Weights of a small model that answers yes/no questions on an image's attributes: soap at rate 0.002.
Rows from block 5 of the image encoder, named by matrix and row number. Rows with one number belong to one channel. Each number is 200 + 20 x the weight over its row's rms, rounded and kept within 0 to 999. All counts start at 0. After the name is the row's rms in percent of the matrix's.
# convs0: first 3x3 conv (encoder.blocks.5.convs.0.weight, 192x192x3x3, standardized in use), inputs 160-175, a 3x3 kernel for each
# convs1: second 3x3 conv (encoder.blocks.5.convs.1.weight, 192x192x3x3, standardized in use, transposed), outputs 160-175, a 3x3 kernel for each
convs0.0,099,215,184,190,180,204,193,161,184,198,198,182,184,197,190,211,188,210,196,145,188,194,190,175,175,197,195,212,188,201,200,172,167,230,193,194,169,212,181,211,216,168,195,215,186,216,233,200,180,231,176,196,185,220,188,196,213,216,204,231,192,206,186,158,200,241,196,184,225,209,184,213,178,214,194,172,240,214,171,189,154,209,230,182,226,167,229,224,177,205,185,190,264,181,188,214,183,208,198,204,218,207,197,192,235,180,210,203,194,208,192,205,205,218,219,232,174,200,205,203,187,224,215,189,208,210,217,209,179,181,228,200,181,182,180,195,212,205,220,204,186,183,199,217,205
convs1.0,104,180,237,216,167,175,220,218,162,231,187,171,189,201,182,195,224,200,168,218,202,212,206,207,199,217,214,187,192,223,203,185,234,209,208,194,206,198,206,186,197,207,214,238,184,188,193,182,244,216,200,188,196,225,183,208,210,191,197,203,215,189,237,232,210,200,208,195,207,221,208,259,238,204,202,205,215,202,223,202,172,183,179,213,144,236,180,209,209,199,215,165,158,169,203,205,194,249,165,231,191,200,186,201,210,209,183,205,194,185,183,199,181,204,182,206,217,191,164,207,187,191,242,213,235,185,198,209,176,197,197,205,223,224,217,220,174,213,180,188,212,192,185,214,164
convs0.1,107,218,201,185,216,194,193,207,216,176,202,195,176,225,234,185,213,185,211,171,224,179,170,227,205,250,156,200,191,194,207,173,202,184,210,157,164,234,210,164,187,216,216,188,179,180,180,195,197,215,209,213,243,210,174,209,234,213,199,186,187,200,217,211,194,194,158,223,193,190,187,164,195,185,199,217,167,180,236,195,220,193,209,234,190,206,205,203,213,198,232,163,207,191,234,197,210,186,186,211,201,203,178,198,211,203,187,227,158,186,218,211,177,238,209,206,206,208,203,238,215,205,192,233,191,228,194,196,209,194,184,209,205,191,216,169,220,175,185,180,248,197,228,163,190
convs1.1,097,241,194,197,205,222,206,213,173,164,217,197,189,207,172,198,178,232,225,185,206,155,204,213,183,236,187,188,195,206,183,207,185,208,176,177,197,164,204,224,213,205,197,183,209,185,187,221,183,228,165,140,174,220,181,185,224,179,217,191,178,185,200,201,166,216,228,187,218,206,219,189,160,196,212,195,201,209,205,176,183,196,204,178,196,171,183,221,190,195,213,217,193,208,231,228,204,196,195,208,195,179,206,193,219,208,186,173,206,219,210,187,225,246,224,248,164,209,204,182,206,200,212,188,216,226,197,216,193,223,183,196,184,215,184,178,164,234,145,206,155,179,180,186,193
convs0.2,106,218,199,192,192,174,177,227,210,175,189,187,218,209,207,181,190,193,230,177,147,231,203,189,204,183,243,182,188,174,198,184,168,226,203,175,206,177,214,208,203,198,170,173,172,217,202,214,226,214,199,187,184,216,198,212,199,238,173,183,192,170,218,178,221,216,209,217,204,202,185,221,171,220,242,215,202,196,195,157,214,181,182,169,174,173,156,205,211,213,182,210,196,177,196,180,221,208,201,241,200,171,220,220,182,199,202,206,207,189,171,217,198,233,226,198,192,209,188,186,199,187,178,204,223,178,238,183,198,173,170,212,195,159,223,226,187,183,220,175,210,167,195,236,193
convs1.2,096,176,212,189,192,193,201,196,230,216,190,210,227,261,167,204,205,183,186,199,197,205,210,185,203,215,201,221,222,204,198,180,215,224,198,220,217,207,191,205,171,233,174,236,221,210,193,179,211,207,221,219,207,180,215,247,217,184,185,174,181,208,223,165,178,207,214,173,200,229,180,213,199,188,215,196,185,165,198,195,185,159,222,205,186,221,222,211,183,213,195,195,181,210,194,196,183,199,251,197,189,184,184,176,197,202,171,200,190,192,148,200,170,199,241,210,240,190,172,198,189,179,209,183,197,218,203,195,195,234,199,210,208,219,219,185,190,174,226,257,179,213,231,185,207
convs0.3,099,209,247,212,199,239,225,173,190,212,212,189,168,175,193,193,198,200,202,198,205,187,178,177,201,207,180,172,247,193,236,207,190,197,200,193,211,252,202,187,207,189,158,188,206,189,218,174,234,225,208,183,190,238,161,227,161,182,205,197,178,203,165,185,205,207,216,192,204,220,227,188,186,219,224,214,226,193,239,213,204,220,219,184,193,198,220,200,177,214,235,200,216,221,215,206,211,182,227,188,212,185,209,190,216,182,186,188,180,205,219,203,176,208,182,168,193,196,200,206,200,197,203,216,199,189,187,165,222,193,176,245,190,178,209,188,173,187,189,206,197,196,226,246,196
convs1.3,098,203,214,232,219,215,211,203,214,182,218,200,172,176,215,183,220,209,170,209,193,199,155,194,209,206,186,207,208,200,223,176,156,224,154,205,231,150,205,219,202,190,210,215,168,211,210,198,230,206,234,183,172,191,186,178,225,206,172,219,206,179,227,208,230,196,193,227,210,209,168,179,204,176,213,200,218,202,217,231,211,186,201,214,216,216,231,168,234,218,180,164,189,210,197,181,209,216,163,187,225,200,163,197,183,168,194,209,195,174,196,198,216,214,185,198,221,197,194,190,213,210,206,203,200,230,194,186,191,233,218,165,221,203,214,195,223,233,216,140,225,187,234,170,220
convs0.4,104,174,229,256,223,207,197,193,187,198,145,165,198,220,226,205,237,203,205,205,228,200,175,230,227,199,160,218,209,198,205,193,184,163,183,186,196,183,187,183,211,197,171,225,243,181,201,193,242,150,179,195,192,216,194,227,180,179,214,197,181,182,186,194,194,189,190,220,224,191,235,208,186,185,204,201,212,184,209,174,189,160,171,201,206,189,186,184,186,174,217,170,181,212,219,199,186,230,202,205,206,203,196,224,230,210,196,200,185,186,223,192,218,205,198,229,199,246,196,187,170,205,187,190,211,201,244,228,207,207,196,194,178,188,218,167,201,204,191,198,208,202,189,178,214
convs1.4,098,185,198,201,216,206,182,172,145,151,228,219,198,188,161,188,183,189,225,196,235,163,222,182,212,198,219,197,190,198,236,219,244,215,220,180,220,209,198,163,210,211,216,193,215,194,211,145,179,185,181,193,212,220,199,194,189,212,219,208,201,199,191,188,222,188,187,189,181,196,191,188,227,192,196,223,223,232,224,203,207,242,170,167,211,182,182,179,197,168,181,200,214,197,187,212,190,223,216,198,190,196,203,190,184,199,194,171,175,208,230,200,217,201,177,181,174,185,171,180,169,209,195,202,197,211,175,228,228,249,199,234,203,181,180,155,215,236,227,188,160,189,202,205,187
convs0.5,100,193,188,191,216,185,200,185,181,169,211,198,211,208,185,192,203,201,199,192,180,176,219,192,207,177,163,204,226,191,205,225,213,207,203,227,197,192,191,192,194,187,217,201,205,237,178,177,220,200,207,211,177,215,177,213,159,191,197,175,209,207,185,183,212,180,210,220,197,171,245,201,206,169,183,229,198,207,191,205,208,192,172,197,246,213,194,183,215,181,200,210,214,252,230,175,171,211,203,194,203,195,217,192,241,200,168,241,208,199,211,228,199,212,198,236,210,178,193,182,216,175,165,208,186,182,208,209,213,229,195,149,216,187,194,194,200,152,236,164,194,229,200,221,201
convs1.5,091,216,200,177,155,198,164,179,169,256,192,194,210,177,179,208,191,165,243,165,211,229,180,213,184,181,244,249,207,193,177,209,214,159,188,176,227,169,192,184,191,202,205,182,211,189,178,211,191,153,195,174,224,180,207,183,174,144,210,224,215,229,215,195,171,188,212,197,182,198,204,188,214,190,187,203,166,188,206,167,180,200,200,196,216,194,235,190,178,166,216,183,176,187,199,167,199,195,202,149,221,188,217,189,181,210,173,192,204,202,226,188,176,175,205,206,238,197,196,210,203,156,203,200,193,210,184,206,182,181,222,218,212,210,217,191,198,159,218,212,187,192,191,196,197
convs0.6,110,217,177,216,168,169,203,218,163,205,193,220,181,211,180,194,210,231,219,175,196,226,175,216,204,217,234,198,224,196,211,207,182,162,206,200,211,184,169,172,179,187,216,164,219,260,172,226,137,235,185,226,197,171,210,200,186,166,185,172,211,205,206,187,161,199,228,193,231,161,209,181,200,198,181,214,172,205,237,198,162,212,172,195,154,195,216,193,213,200,198,222,227,199,204,234,244,186,221,201,229,228,196,227,190,217,182,207,191,200,211,170,198,202,173,177,177,246,190,213,235,172,227,220,201,192,195,186,194,197,188,205,203,181,157,220,241,221,184,205,173,201,164,204,241
convs1.6,102,186,211,185,200,188,218,223,205,207,212,189,215,217,151,209,179,212,215,203,190,191,193,198,221,194,248,186,194,183,180,202,210,203,155,200,190,201,191,210,201,208,223,190,176,243,187,199,214,234,195,201,191,162,215,218,248,212,219,275,207,230,217,173,184,202,225,201,201,195,191,209,198,194,192,179,175,222,184,212,228,182,178,193,174,205,202,218,224,171,176,227,199,198,183,216,200,198,192,170,193,195,238,235,227,204,187,180,212,213,215,218,225,187,222,208,236,183,231,227,171,221,218,208,193,182,184,171,190,182,190,210,163,205,212,232,168,178,237,233,212,200,222,202,237
convs0.7,101,226,216,180,214,206,202,189,196,235,214,191,196,149,177,187,224,191,220,230,233,212,209,173,190,225,200,216,197,202,218,212,165,207,197,160,180,184,183,210,193,185,184,216,187,204,184,201,232,193,186,243,177,183,207,207,167,175,209,189,206,223,212,165,181,234,228,178,167,190,164,205,154,201,211,214,230,195,231,205,183,194,197,178,210,210,214,182,208,248,203,223,176,191,220,190,224,198,234,141,164,184,227,205,207,230,177,166,203,196,195,190,219,219,190,196,205,195,192,172,204,227,236,186,183,231,198,211,243,181,185,199,197,177,208,233,214,175,207,208,196,231,202,220,229
convs1.7,098,175,217,217,217,209,225,253,166,184,194,181,236,201,192,215,194,239,201,201,185,211,200,220,183,175,171,211,191,223,214,175,206,200,203,216,176,205,180,190,179,167,158,182,171,204,189,210,172,160,179,213,226,221,210,215,256,197,160,227,204,192,232,222,197,161,194,182,164,209,225,176,214,216,194,177,184,204,205,235,221,219,186,200,198,181,156,206,188,208,206,180,204,204,186,185,205,231,215,213,203,177,192,203,221,191,209,218,188,202,213,203,191,178,212,211,185,224,185,204,207,210,202,189,213,214,181,202,220,207,213,189,187,173,185,190,200,190,230,166,174,178,220,216,240
convs0.8,107,189,234,227,222,196,150,183,205,166,202,219,202,184,178,187,207,220,157,194,194,186,186,183,210,215,211,190,187,216,186,220,189,208,219,169,177,208,178,230,215,187,176,179,206,217,200,207,224,171,219,204,188,202,186,170,184,214,192,212,166,193,216,218,229,214,225,211,204,171,180,184,215,186,213,213,197,210,209,225,210,185,178,248,195,164,184,229,181,150,214,191,226,212,230,153,233,188,216,164,222,210,210,219,192,181,192,200,218,194,171,219,227,189,203,191,150,215,202,181,194,176,207,213,184,229,194,203,216,216,174,211,227,173,209,178,189,176,188,222,187,177,201,170,179
convs1.8,095,199,158,213,198,259,197,192,194,192,217,197,166,230,163,227,215,183,195,191,180,189,208,192,167,212,191,181,183,191,210,216,185,210,201,193,245,218,229,195,199,223,176,230,210,229,194,181,234,191,158,231,199,196,212,232,213,211,193,174,214,238,185,195,196,190,192,221,198,168,176,198,184,180,210,202,203,183,222,210,198,187,177,225,194,209,169,164,203,173,185,197,197,232,213,217,228,196,207,213,207,181,182,203,199,176,204,234,234,212,210,197,184,182,171,191,227,188,190,202,225,162,205,206,238,197,164,220,207,200,208,185,213,209,209,211,196,219,186,210,231,164,187,180,244
convs0.9,104,194,205,189,194,177,189,192,207,148,219,200,195,197,183,205,176,173,220,234,245,191,173,193,197,174,179,191,214,200,188,210,184,186,239,209,220,196,192,213,152,200,184,187,185,208,201,191,218,178,166,177,226,225,213,209,208,217,221,210,187,197,220,209,195,238,187,198,205,192,189,210,192,200,203,210,196,203,213,192,207,200,183,199,233,217,172,190,193,210,220,210,230,217,229,186,228,158,212,206,185,199,206,202,235,186,195,211,208,209,237,200,199,184,167,206,167,169,168,206,231,236,204,204,202,191,216,184,208,209,205,218,222,189,201,206,197,194,239,223,163,234,190,197,217
convs1.9,094,208,172,217,182,200,175,160,214,200,201,218,180,203,211,200,202,195,205,218,187,198,223,172,178,215,167,192,179,161,167,190,199,160,177,182,188,214,168,201,169,198,228,209,217,180,210,181,235,182,213,215,213,213,175,221,194,255,225,226,175,206,134,200,217,199,207,201,239,221,194,224,234,191,183,168,176,186,196,202,192,195,162,184,205,242,184,208,188,181,256,190,210,211,156,247,242,224,209,213,183,201,198,210,197,239,182,189,199,179,220,224,169,188,202,189,196,199,178,209,198,209,190,173,209,171,216,196,189,203,179,202,205,211,199,199,198,232,245,199,178,166,193,204,188
convs0.10,091,185,198,194,201,180,176,183,186,217,189,185,199,191,187,187,220,194,181,234,213,189,169,203,201,182,212,217,176,203,201,200,194,199,177,191,164,198,203,231,190,222,175,215,160,198,194,204,217,178,208,204,200,184,207,185,185,208,213,203,209,227,179,178,202,207,208,199,199,171,192,185,211,222,238,210,209,191,182,208,200,211,219,235,214,220,187,214,209,229,212,186,183,194,225,241,203,209,219,216,205,231,185,195,197,214,192,173,173,222,200,169,189,191,196,208,198,193,211,235,178,204,207,217,236,200,207,191,179,196,205,212,218,196,176,191,239,177,176,207,200,237,224,179,206
convs1.10,101,174,184,190,208,224,222,192,195,191,226,212,223,182,211,209,177,151,177,178,180,174,218,203,181,180,188,182,216,208,229,203,154,160,198,182,218,204,202,183,172,167,198,241,195,166,197,205,209,173,172,244,237,194,183,179,170,198,195,216,138,245,235,196,212,195,196,209,223,196,201,246,224,195,205,180,184,205,194,208,189,187,210,179,196,227,219,202,183,189,206,222,213,181,193,188,198,181,173,194,215,200,186,198,201,185,235,170,164,239,192,162,156,250,244,196,214,236,201,170,187,204,213,209,205,213,225,223,208,187,194,192,183,160,193,209,195,206,202,203,227,196,202,214,164
convs0.11,099,177,222,170,203,225,161,199,195,218,224,182,190,183,159,218,180,208,201,207,211,219,185,173,195,193,187,163,235,217,217,209,155,217,210,163,165,212,188,151,178,181,180,179,205,229,211,195,194,199,168,201,186,192,186,182,226,177,190,198,178,205,204,238,204,212,208,201,230,213,212,183,191,244,217,218,205,226,209,211,162,169,216,210,200,221,196,225,164,187,215,230,190,193,192,198,235,197,165,173,185,236,209,193,166,191,221,198,177,182,219,235,193,198,201,157,204,191,180,180,207,197,167,205,233,195,207,194,205,199,196,253,218,220,221,215,208,193,197,186,165,183,200,224,189
convs1.11,102,184,201,212,210,198,169,178,180,197,179,193,171,201,195,166,222,192,191,198,197,209,214,188,193,190,201,185,199,199,181,185,212,196,193,206,180,202,212,210,199,216,196,207,208,234,203,207,168,149,196,141,195,222,159,218,184,201,173,189,141,218,189,221,182,197,218,214,211,196,187,207,200,180,183,204,229,208,224,178,189,229,192,178,159,173,218,177,217,251,188,151,201,194,182,180,214,190,169,169,206,210,181,218,218,192,233,205,210,194,177,187,178,172,162,155,230,183,196,204,193,202,210,178,202,158,232,214,207,186,187,197,206,174,191,165,231,208,200,189,213,204,203,176,178
convs0.12,113,193,211,198,185,215,193,213,214,212,183,187,171,175,174,209,196,202,204,213,182,234,232,153,213,196,225,174,182,191,221,205,209,210,209,188,175,203,206,177,220,209,207,194,194,232,185,186,203,179,258,190,233,175,218,165,179,224,215,195,213,177,190,220,151,212,175,199,263,166,212,196,178,214,187,224,206,190,198,202,191,223,183,206,179,192,235,206,198,201,190,160,232,214,244,177,161,202,215,203,217,217,212,174,257,217,226,200,175,229,146,220,216,206,189,220,232,180,188,161,225,160,233,166,167,219,204,211,188,219,188,187,209,187,221,172,187,214,207,205,214,191,238,199,198
convs1.12,106,230,214,221,207,224,197,216,227,216,182,211,189,169,174,178,165,201,185,198,207,215,215,213,215,180,213,206,214,202,168,218,189,212,203,208,185,191,224,162,190,195,185,231,191,190,171,197,191,177,155,225,203,190,228,169,190,199,223,210,227,218,173,212,203,250,200,177,195,220,226,182,230,184,218,189,203,204,178,205,218,181,187,200,231,229,233,205,199,219,183,234,200,198,231,250,195,164,199,196,210,214,210,222,208,203,189,209,197,205,190,241,210,160,209,217,204,215,198,212,158,184,200,227,195,173,185,192,181,217,203,186,225,217,212,227,228,194,183,197,207,199,193,188,189
convs0.13,099,184,226,252,177,216,213,176,208,213,203,197,198,194,202,192,201,190,219,192,211,198,219,195,211,194,181,214,174,168,200,163,209,208,193,195,209,209,202,216,215,187,255,183,214,213,214,213,218,200,212,223,194,226,198,213,206,197,211,216,200,204,221,193,192,237,198,217,227,187,182,216,197,228,185,199,196,182,175,207,217,237,234,203,199,254,189,189,181,180,181,178,241,211,194,204,191,201,208,214,227,202,193,207,193,200,207,210,181,158,182,201,174,197,224,210,187,215,211,205,188,202,232,207,244,234,189,171,202,221,215,174,227,141,185,218,199,211,205,205,195,176,186,193,204
convs1.13,096,188,229,160,219,192,223,204,206,192,172,243,218,198,208,235,185,246,231,175,244,190,189,251,214,227,227,234,199,185,207,206,202,206,186,186,197,185,227,180,189,217,157,196,196,233,172,198,236,183,225,202,184,196,172,223,178,188,210,197,227,228,199,202,206,195,187,190,238,223,200,221,231,192,183,188,212,174,202,190,191,201,205,218,222,204,211,181,213,197,202,163,195,190,205,196,219,214,186,226,206,189,212,213,210,239,222,200,238,160,188,209,200,183,170,192,193,191,237,225,172,238,231,210,206,202,177,215,171,212,187,199,171,197,200,200,186,224,230,225,193,207,192,181,175
convs0.14,091,205,230,173,193,181,185,167,204,213,231,202,207,193,182,221,211,203,160,190,207,169,202,186,202,189,176,215,211,208,213,173,203,202,187,186,202,188,187,208,220,204,192,191,199,185,192,184,233,186,226,214,203,156,188,212,214,194,207,198,197,170,206,155,210,200,216,250,213,211,159,191,175,213,188,198,211,195,197,220,228,243,221,197,178,158,182,194,208,222,180,211,215,188,210,181,203,203,181,180,221,209,235,223,198,203,180,191,198,214,163,213,203,204,198,204,206,208,204,183,190,212,212,193,210,223,208,180,187,194,199,218,204,190,172,196,215,155,223,203,213,208,204,199,159
convs1.14,104,224,227,191,191,169,172,199,216,206,172,151,163,182,218,192,193,228,229,188,188,138,209,200,155,200,193,243,210,223,218,202,210,198,215,194,209,211,204,198,201,201,215,181,201,208,197,204,182,186,200,225,180,227,212,185,210,205,202,227,212,194,144,209,198,194,189,205,219,204,201,198,245,210,201,196,200,222,212,202,212,200,216,181,191,208,190,195,170,172,176,205,209,200,201,196,176,226,189,204,199,198,220,228,204,196,168,175,167,220,247,209,203,185,191,204,172,181,206,220,227,227,239,215,196,179,194,178,214,210,204,183,197,176,184,190,198,184,195,214,210,186,171,220,220
convs0.15,098,212,201,182,190,191,172,200,187,209,183,223,225,177,197,179,204,221,198,190,206,199,231,220,185,201,180,185,198,210,212,185,179,182,232,194,190,212,166,199,197,182,235,202,172,151,199,220,233,192,193,193,220,197,192,205,188,190,178,182,213,192,198,215,186,181,195,248,219,227,202,193,206,221,228,221,194,184,168,208,207,184,199,212,205,216,233,217,201,194,197,191,187,168,217,175,202,191,242,207,177,196,197,191,205,212,226,234,201,211,193,197,195,212,174,209,200,235,212,205,218,191,226,206,200,175,178,195,197,184,252,230,264,191,172,169,204,221,193,183,188,219,205,198,216
convs1.15,106,211,200,212,194,219,230,198,196,207,191,202,177,207,177,160,171,230,220,190,172,171,214,230,185,212,170,203,179,159,184,232,221,212,209,195,193,156,209,197,212,209,175,198,200,207,175,187,169,226,224,224,193,225,194,181,195,222,218,182,165,160,187,188,207,236,211,217,219,194,210,201,204,188,197,191,194,200,180,191,201,213,178,152,187,209,184,168,230,216,179,193,178,231,189,216,232,235,154,189,204,213,204,208,185,197,189,214,182,214,203,174,202,185,188,220,201,157,199,209,176,168,209,208,205,214,214,192,219,234,198,220,216,213,190,229,211,203,204,231,220,198,191,186,174
convs0.16,101,219,203,208,195,185,208,206,187,206,193,204,211,199,215,199,209,205,199,190,220,198,206,219,257,206,197,175,201,189,197,188,176,194,204,178,194,168,221,220,221,190,213,223,204,171,179,208,170,215,222,173,197,217,197,198,167,189,186,222,208,231,192,173,151,198,209,205,192,195,190,200,201,201,175,162,186,189,185,199,208,226,209,194,212,208,223,175,178,218,202,176,227,225,196,207,205,222,202,190,207,187,207,213,233,208,191,187,200,199,170,193,210,185,172,224,208,183,215,238,180,194,214,238,206,202,219,160,199,202,210,204,170,216,191,206,208,191,218,228,171,198,235,187,196
convs1.16,102,186,213,181,205,216,215,214,247,237,180,183,159,176,198,214,162,178,172,176,216,193,194,172,181,185,220,195,211,217,182,246,224,225,212,184,198,196,208,178,180,179,219,221,197,232,199,207,199,166,254,244,188,218,213,174,176,177,194,196,219,165,208,206,210,192,211,199,189,206,175,192,193,180,200,199,233,212,211,177,198,182,177,195,217,231,220,185,176,187,153,224,192,177,208,181,244,194,210,223,226,175,209,195,200,259,218,166,190,213,231,248,235,206,210,177,196,192,209,184,193,178,240,218,195,239,205,211,212,215,212,192,195,184,206,193,236,193,191,210,195,199,168,181,200
convs0.17,108,190,205,195,172,177,223,175,200,184,193,163,185,199,201,217,226,191,246,199,176,210,186,244,201,201,218,189,185,203,181,200,206,182,181,163,185,180,234,207,247,207,204,208,207,182,209,227,234,171,185,224,242,218,196,212,193,179,195,181,200,214,176,196,222,211,155,224,205,183,236,213,203,211,193,197,212,181,185,213,173,212,199,239,216,197,164,190,199,222,230,202,182,197,217,202,186,171,206,203,192,215,201,175,192,188,220,202,207,210,181,253,213,182,208,201,175,204,163,193,240,205,220,221,177,225,181,178,215,202,150,199,208,203,197,203,145,208,227,185,194,225,215,193,243
convs1.17,095,214,198,188,188,190,229,191,198,194,181,187,193,175,202,151,181,227,152,219,181,200,162,199,182,232,211,198,181,194,225,230,224,201,202,180,212,192,162,223,185,245,200,204,212,172,217,153,210,230,226,219,152,235,173,216,180,209,203,231,196,233,220,214,202,201,212,183,196,231,187,193,190,213,191,211,197,200,196,201,234,160,181,193,185,183,191,225,231,135,200,219,207,193,220,211,180,188,248,196,175,193,207,170,172,205,225,194,165,195,250,211,190,208,218,168,195,203,178,205,219,162,167,217,241,182,208,202,202,223,188,213,197,170,181,196,217,201,188,222,232,182,128,173,191
convs0.18,110,207,183,190,192,231,185,179,191,180,217,200,209,225,223,211,226,204,193,193,231,191,162,175,227,229,210,209,215,211,198,176,195,198,216,203,215,232,210,186,174,204,223,189,198,177,190,188,195,180,190,168,206,187,198,206,194,218,220,167,161,187,201,204,189,197,208,194,198,207,214,205,173,219,174,221,189,219,187,196,196,200,209,186,201,197,178,213,200,241,214,197,190,186,219,192,207,235,185,201,228,209,224,183,183,196,202,216,207,175,198,223,194,185,183,195,197,216,202,225,192,194,209,216,209,228,183,204,217,215,170,175,189,208,227,217,202,160,209,226,199,178,205,197,174
convs1.18,097,206,193,192,231,228,215,192,206,193,200,222,194,180,217,181,194,204,147,201,197,169,187,191,200,184,178,193,208,161,167,201,191,226,224,192,200,208,221,215,194,199,192,180,196,241,191,162,161,170,149,199,177,207,223,193,200,188,202,221,174,189,176,249,190,194,212,195,212,226,168,175,191,189,227,206,206,163,201,202,213,216,197,201,179,201,254,179,177,176,227,185,195,186,210,171,195,184,192,216,225,212,223,172,202,191,212,190,180,187,170,192,235,206,220,200,173,208,222,193,192,212,196,208,217,199,201,218,216,193,229,214,214,211,140,173,162,195,232,211,194,177,215,204,213
convs0.19,111,188,236,187,191,207,218,207,174,164,210,198,178,218,228,199,212,167,225,190,222,206,206,214,201,187,221,174,169,188,191,195,202,192,228,199,173,206,205,208,211,202,206,170,223,175,198,228,190,197,189,182,217,178,228,221,204,185,214,205,173,181,211,218,208,219,174,203,200,184,195,203,208,201,222,224,223,201,186,177,213,177,179,191,171,192,184,197,210,185,209,207,208,206,186,212,227,237,184,187,178,204,209,210,255,187,203,201,201,207,187,195,210,201,188,214,220,201,203,175,204,206,213,241,188,253,210,230,201,243,172,196,216,168,190,216,214,233,203,187,210,205,218,219,212
convs1.19,093,183,205,227,186,200,173,194,197,223,186,246,172,183,222,209,211,174,194,235,197,229,205,204,194,219,210,191,221,182,213,183,178,182,179,224,209,190,161,216,232,174,191,202,203,214,186,203,221,207,169,204,211,249,239,200,207,187,229,153,163,192,206,266,182,186,199,199,192,178,202,186,196,199,245,213,211,206,229,190,233,213,226,238,173,215,189,185,179,171,195,206,215,184,151,182,196,198,178,202,177,191,205,198,197,224,176,158,235,210,217,153,204,167,211,252,215,234,197,211,197,193,179,176,218,204,189,192,200,177,182,188,197,191,192,190,219,210,227,191,213,225,217,214,209
convs0.20,112,194,188,232,206,160,214,192,216,192,191,208,202,202,173,203,213,219,195,189,227,199,158,237,204,194,174,234,199,231,209,187,200,218,197,169,232,192,193,222,239,210,173,213,222,228,223,184,200,154,197,202,194,210,206,222,172,228,205,231,182,207,238,192,188,221,175,228,199,197,206,219,200,220,179,230,207,156,213,217,210,169,170,274,203,204,173,269,219,137,219,235,235,178,175,237,164,206,199,212,218,184,200,203,200,189,196,198,197,193,209,227,229,191,225,195,166,219,156,257,175,177,172,233,219,173,165,183,216,204,200,202,201,233,185,196,203,203,229,180,214,233,193,225,192
convs1.20,108,202,219,199,226,199,202,197,238,234,202,195,211,178,235,200,150,163,179,188,241,207,209,193,205,229,182,221,194,223,180,187,182,191,191,222,200,223,176,194,181,205,198,204,183,183,256,216,160,187,206,230,192,197,185,209,199,228,194,214,186,195,195,229,186,188,205,190,191,213,179,186,208,214,192,174,173,199,186,180,223,192,180,203,178,186,211,215,213,206,191,218,202,202,237,230,186,196,214,186,182,169,206,193,196,196,207,231,177,189,246,174,217,197,154,198,233,192,234,171,201,202,234,203,232,197,168,202,198,189,210,205,211,204,215,190,250,193,185,218,186,235,153,214,186
convs0.21,103,175,203,224,216,258,246,193,181,222,170,164,200,200,227,218,223,220,192,217,220,220,199,224,195,185,171,177,202,206,144,188,162,226,185,152,215,194,200,192,202,194,234,199,218,193,217,189,226,174,215,161,205,194,182,219,226,193,200,211,218,239,215,188,182,160,209,190,195,172,228,171,170,195,199,207,195,190,187,212,206,180,196,196,209,171,189,218,213,186,226,215,223,206,224,211,185,231,198,192,183,247,205,178,180,179,193,206,189,210,202,183,226,187,197,230,208,225,210,178,179,197,168,199,224,213,184,199,195,198,171,196,204,170,184,175,227,209,187,225,201,186,202,205,205
convs1.21,108,233,210,180,168,165,188,189,200,230,218,213,208,209,183,216,187,187,188,205,220,214,188,193,193,164,167,222,197,226,237,170,185,163,202,175,187,180,225,185,228,206,187,209,198,209,219,160,220,214,216,211,194,193,188,203,166,248,135,239,225,183,187,231,185,172,174,204,162,170,204,187,198,207,195,178,219,213,205,203,183,185,202,216,234,231,253,218,234,210,236,213,211,236,212,191,230,174,193,192,201,202,188,177,191,174,191,193,209,218,228,219,187,178,192,201,229,219,171,188,192,221,247,213,222,206,207,211,198,219,190,197,207,200,197,192,192,184,152,222,180,176,193,237,215
convs0.22,090,222,209,245,183,201,210,185,196,198,193,218,182,200,215,200,206,236,199,205,209,181,195,185,227,163,226,207,227,202,236,192,167,198,206,188,202,158,226,241,210,214,222,171,201,193,174,206,182,180,181,217,144,184,178,191,190,197,187,186,192,218,209,205,201,193,177,221,186,168,222,170,206,253,209,196,208,196,197,175,175,177,219,211,187,208,185,200,212,210,187,186,213,216,205,197,186,205,179,143,220,220,216,197,212,215,189,198,203,196,215,199,216,192,188,199,182,223,162,202,224,222,226,194,190,209,195,180,188,185,197,215,204,196,226,230,210,171,214,185,187,189,206,177,168
convs1.22,102,210,181,201,163,207,218,172,177,210,189,185,183,189,173,154,198,222,168,193,202,195,213,202,208,231,214,204,207,169,189,196,223,189,225,209,179,180,188,196,162,218,180,194,206,204,217,224,189,231,223,170,198,184,190,228,193,229,235,204,168,215,229,215,209,194,167,205,192,188,171,177,205,224,184,203,210,177,173,226,173,156,214,206,227,142,223,260,202,218,218,196,206,202,193,190,211,188,165,176,208,184,198,178,224,234,186,223,204,216,228,174,178,191,197,190,177,190,201,207,197,175,187,218,183,174,236,218,201,149,205,197,156,207,179,140,213,210,201,192,234,236,169,196,200
convs0.23,106,229,188,165,232,181,197,194,195,174,198,211,187,173,207,195,204,183,217,189,196,208,157,238,195,215,209,207,176,189,206,194,219,208,219,194,202,210,199,219,209,258,185,198,183,204,182,182,177,180,220,177,218,194,211,193,174,221,181,221,203,214,185,195,256,191,193,248,164,191,209,168,206,210,211,259,201,200,235,205,167,206,196,222,182,201,186,222,171,182,233,197,222,185,178,182,208,212,185,232,187,218,202,192,193,211,195,214,169,183,179,210,193,162,214,237,208,189,184,205,213,198,189,205,205,201,201,181,211,182,174,205,180,178,228,188,244,175,173,204,197,179,197,218,195
convs1.23,104,203,209,242,217,174,190,200,237,204,214,237,206,208,226,181,202,205,224,186,163,186,209,179,212,179,177,178,177,196,191,202,213,235,192,211,214,181,204,232,189,201,230,214,196,257,203,220,217,184,190,178,203,215,166,185,207,176,207,170,208,210,190,204,203,204,239,202,183,221,233,214,227,201,178,215,214,200,198,204,219,198,173,213,204,225,187,214,195,168,161,222,184,210,192,202,247,184,184,202,207,187,201,207,201,182,179,205,195,196,200,174,238,168,234,185,177,152,192,190,196,221,216,200,208,211,212,203,199,185,189,198,219,211,182,194,157,213,209,213,200,185,207,221,199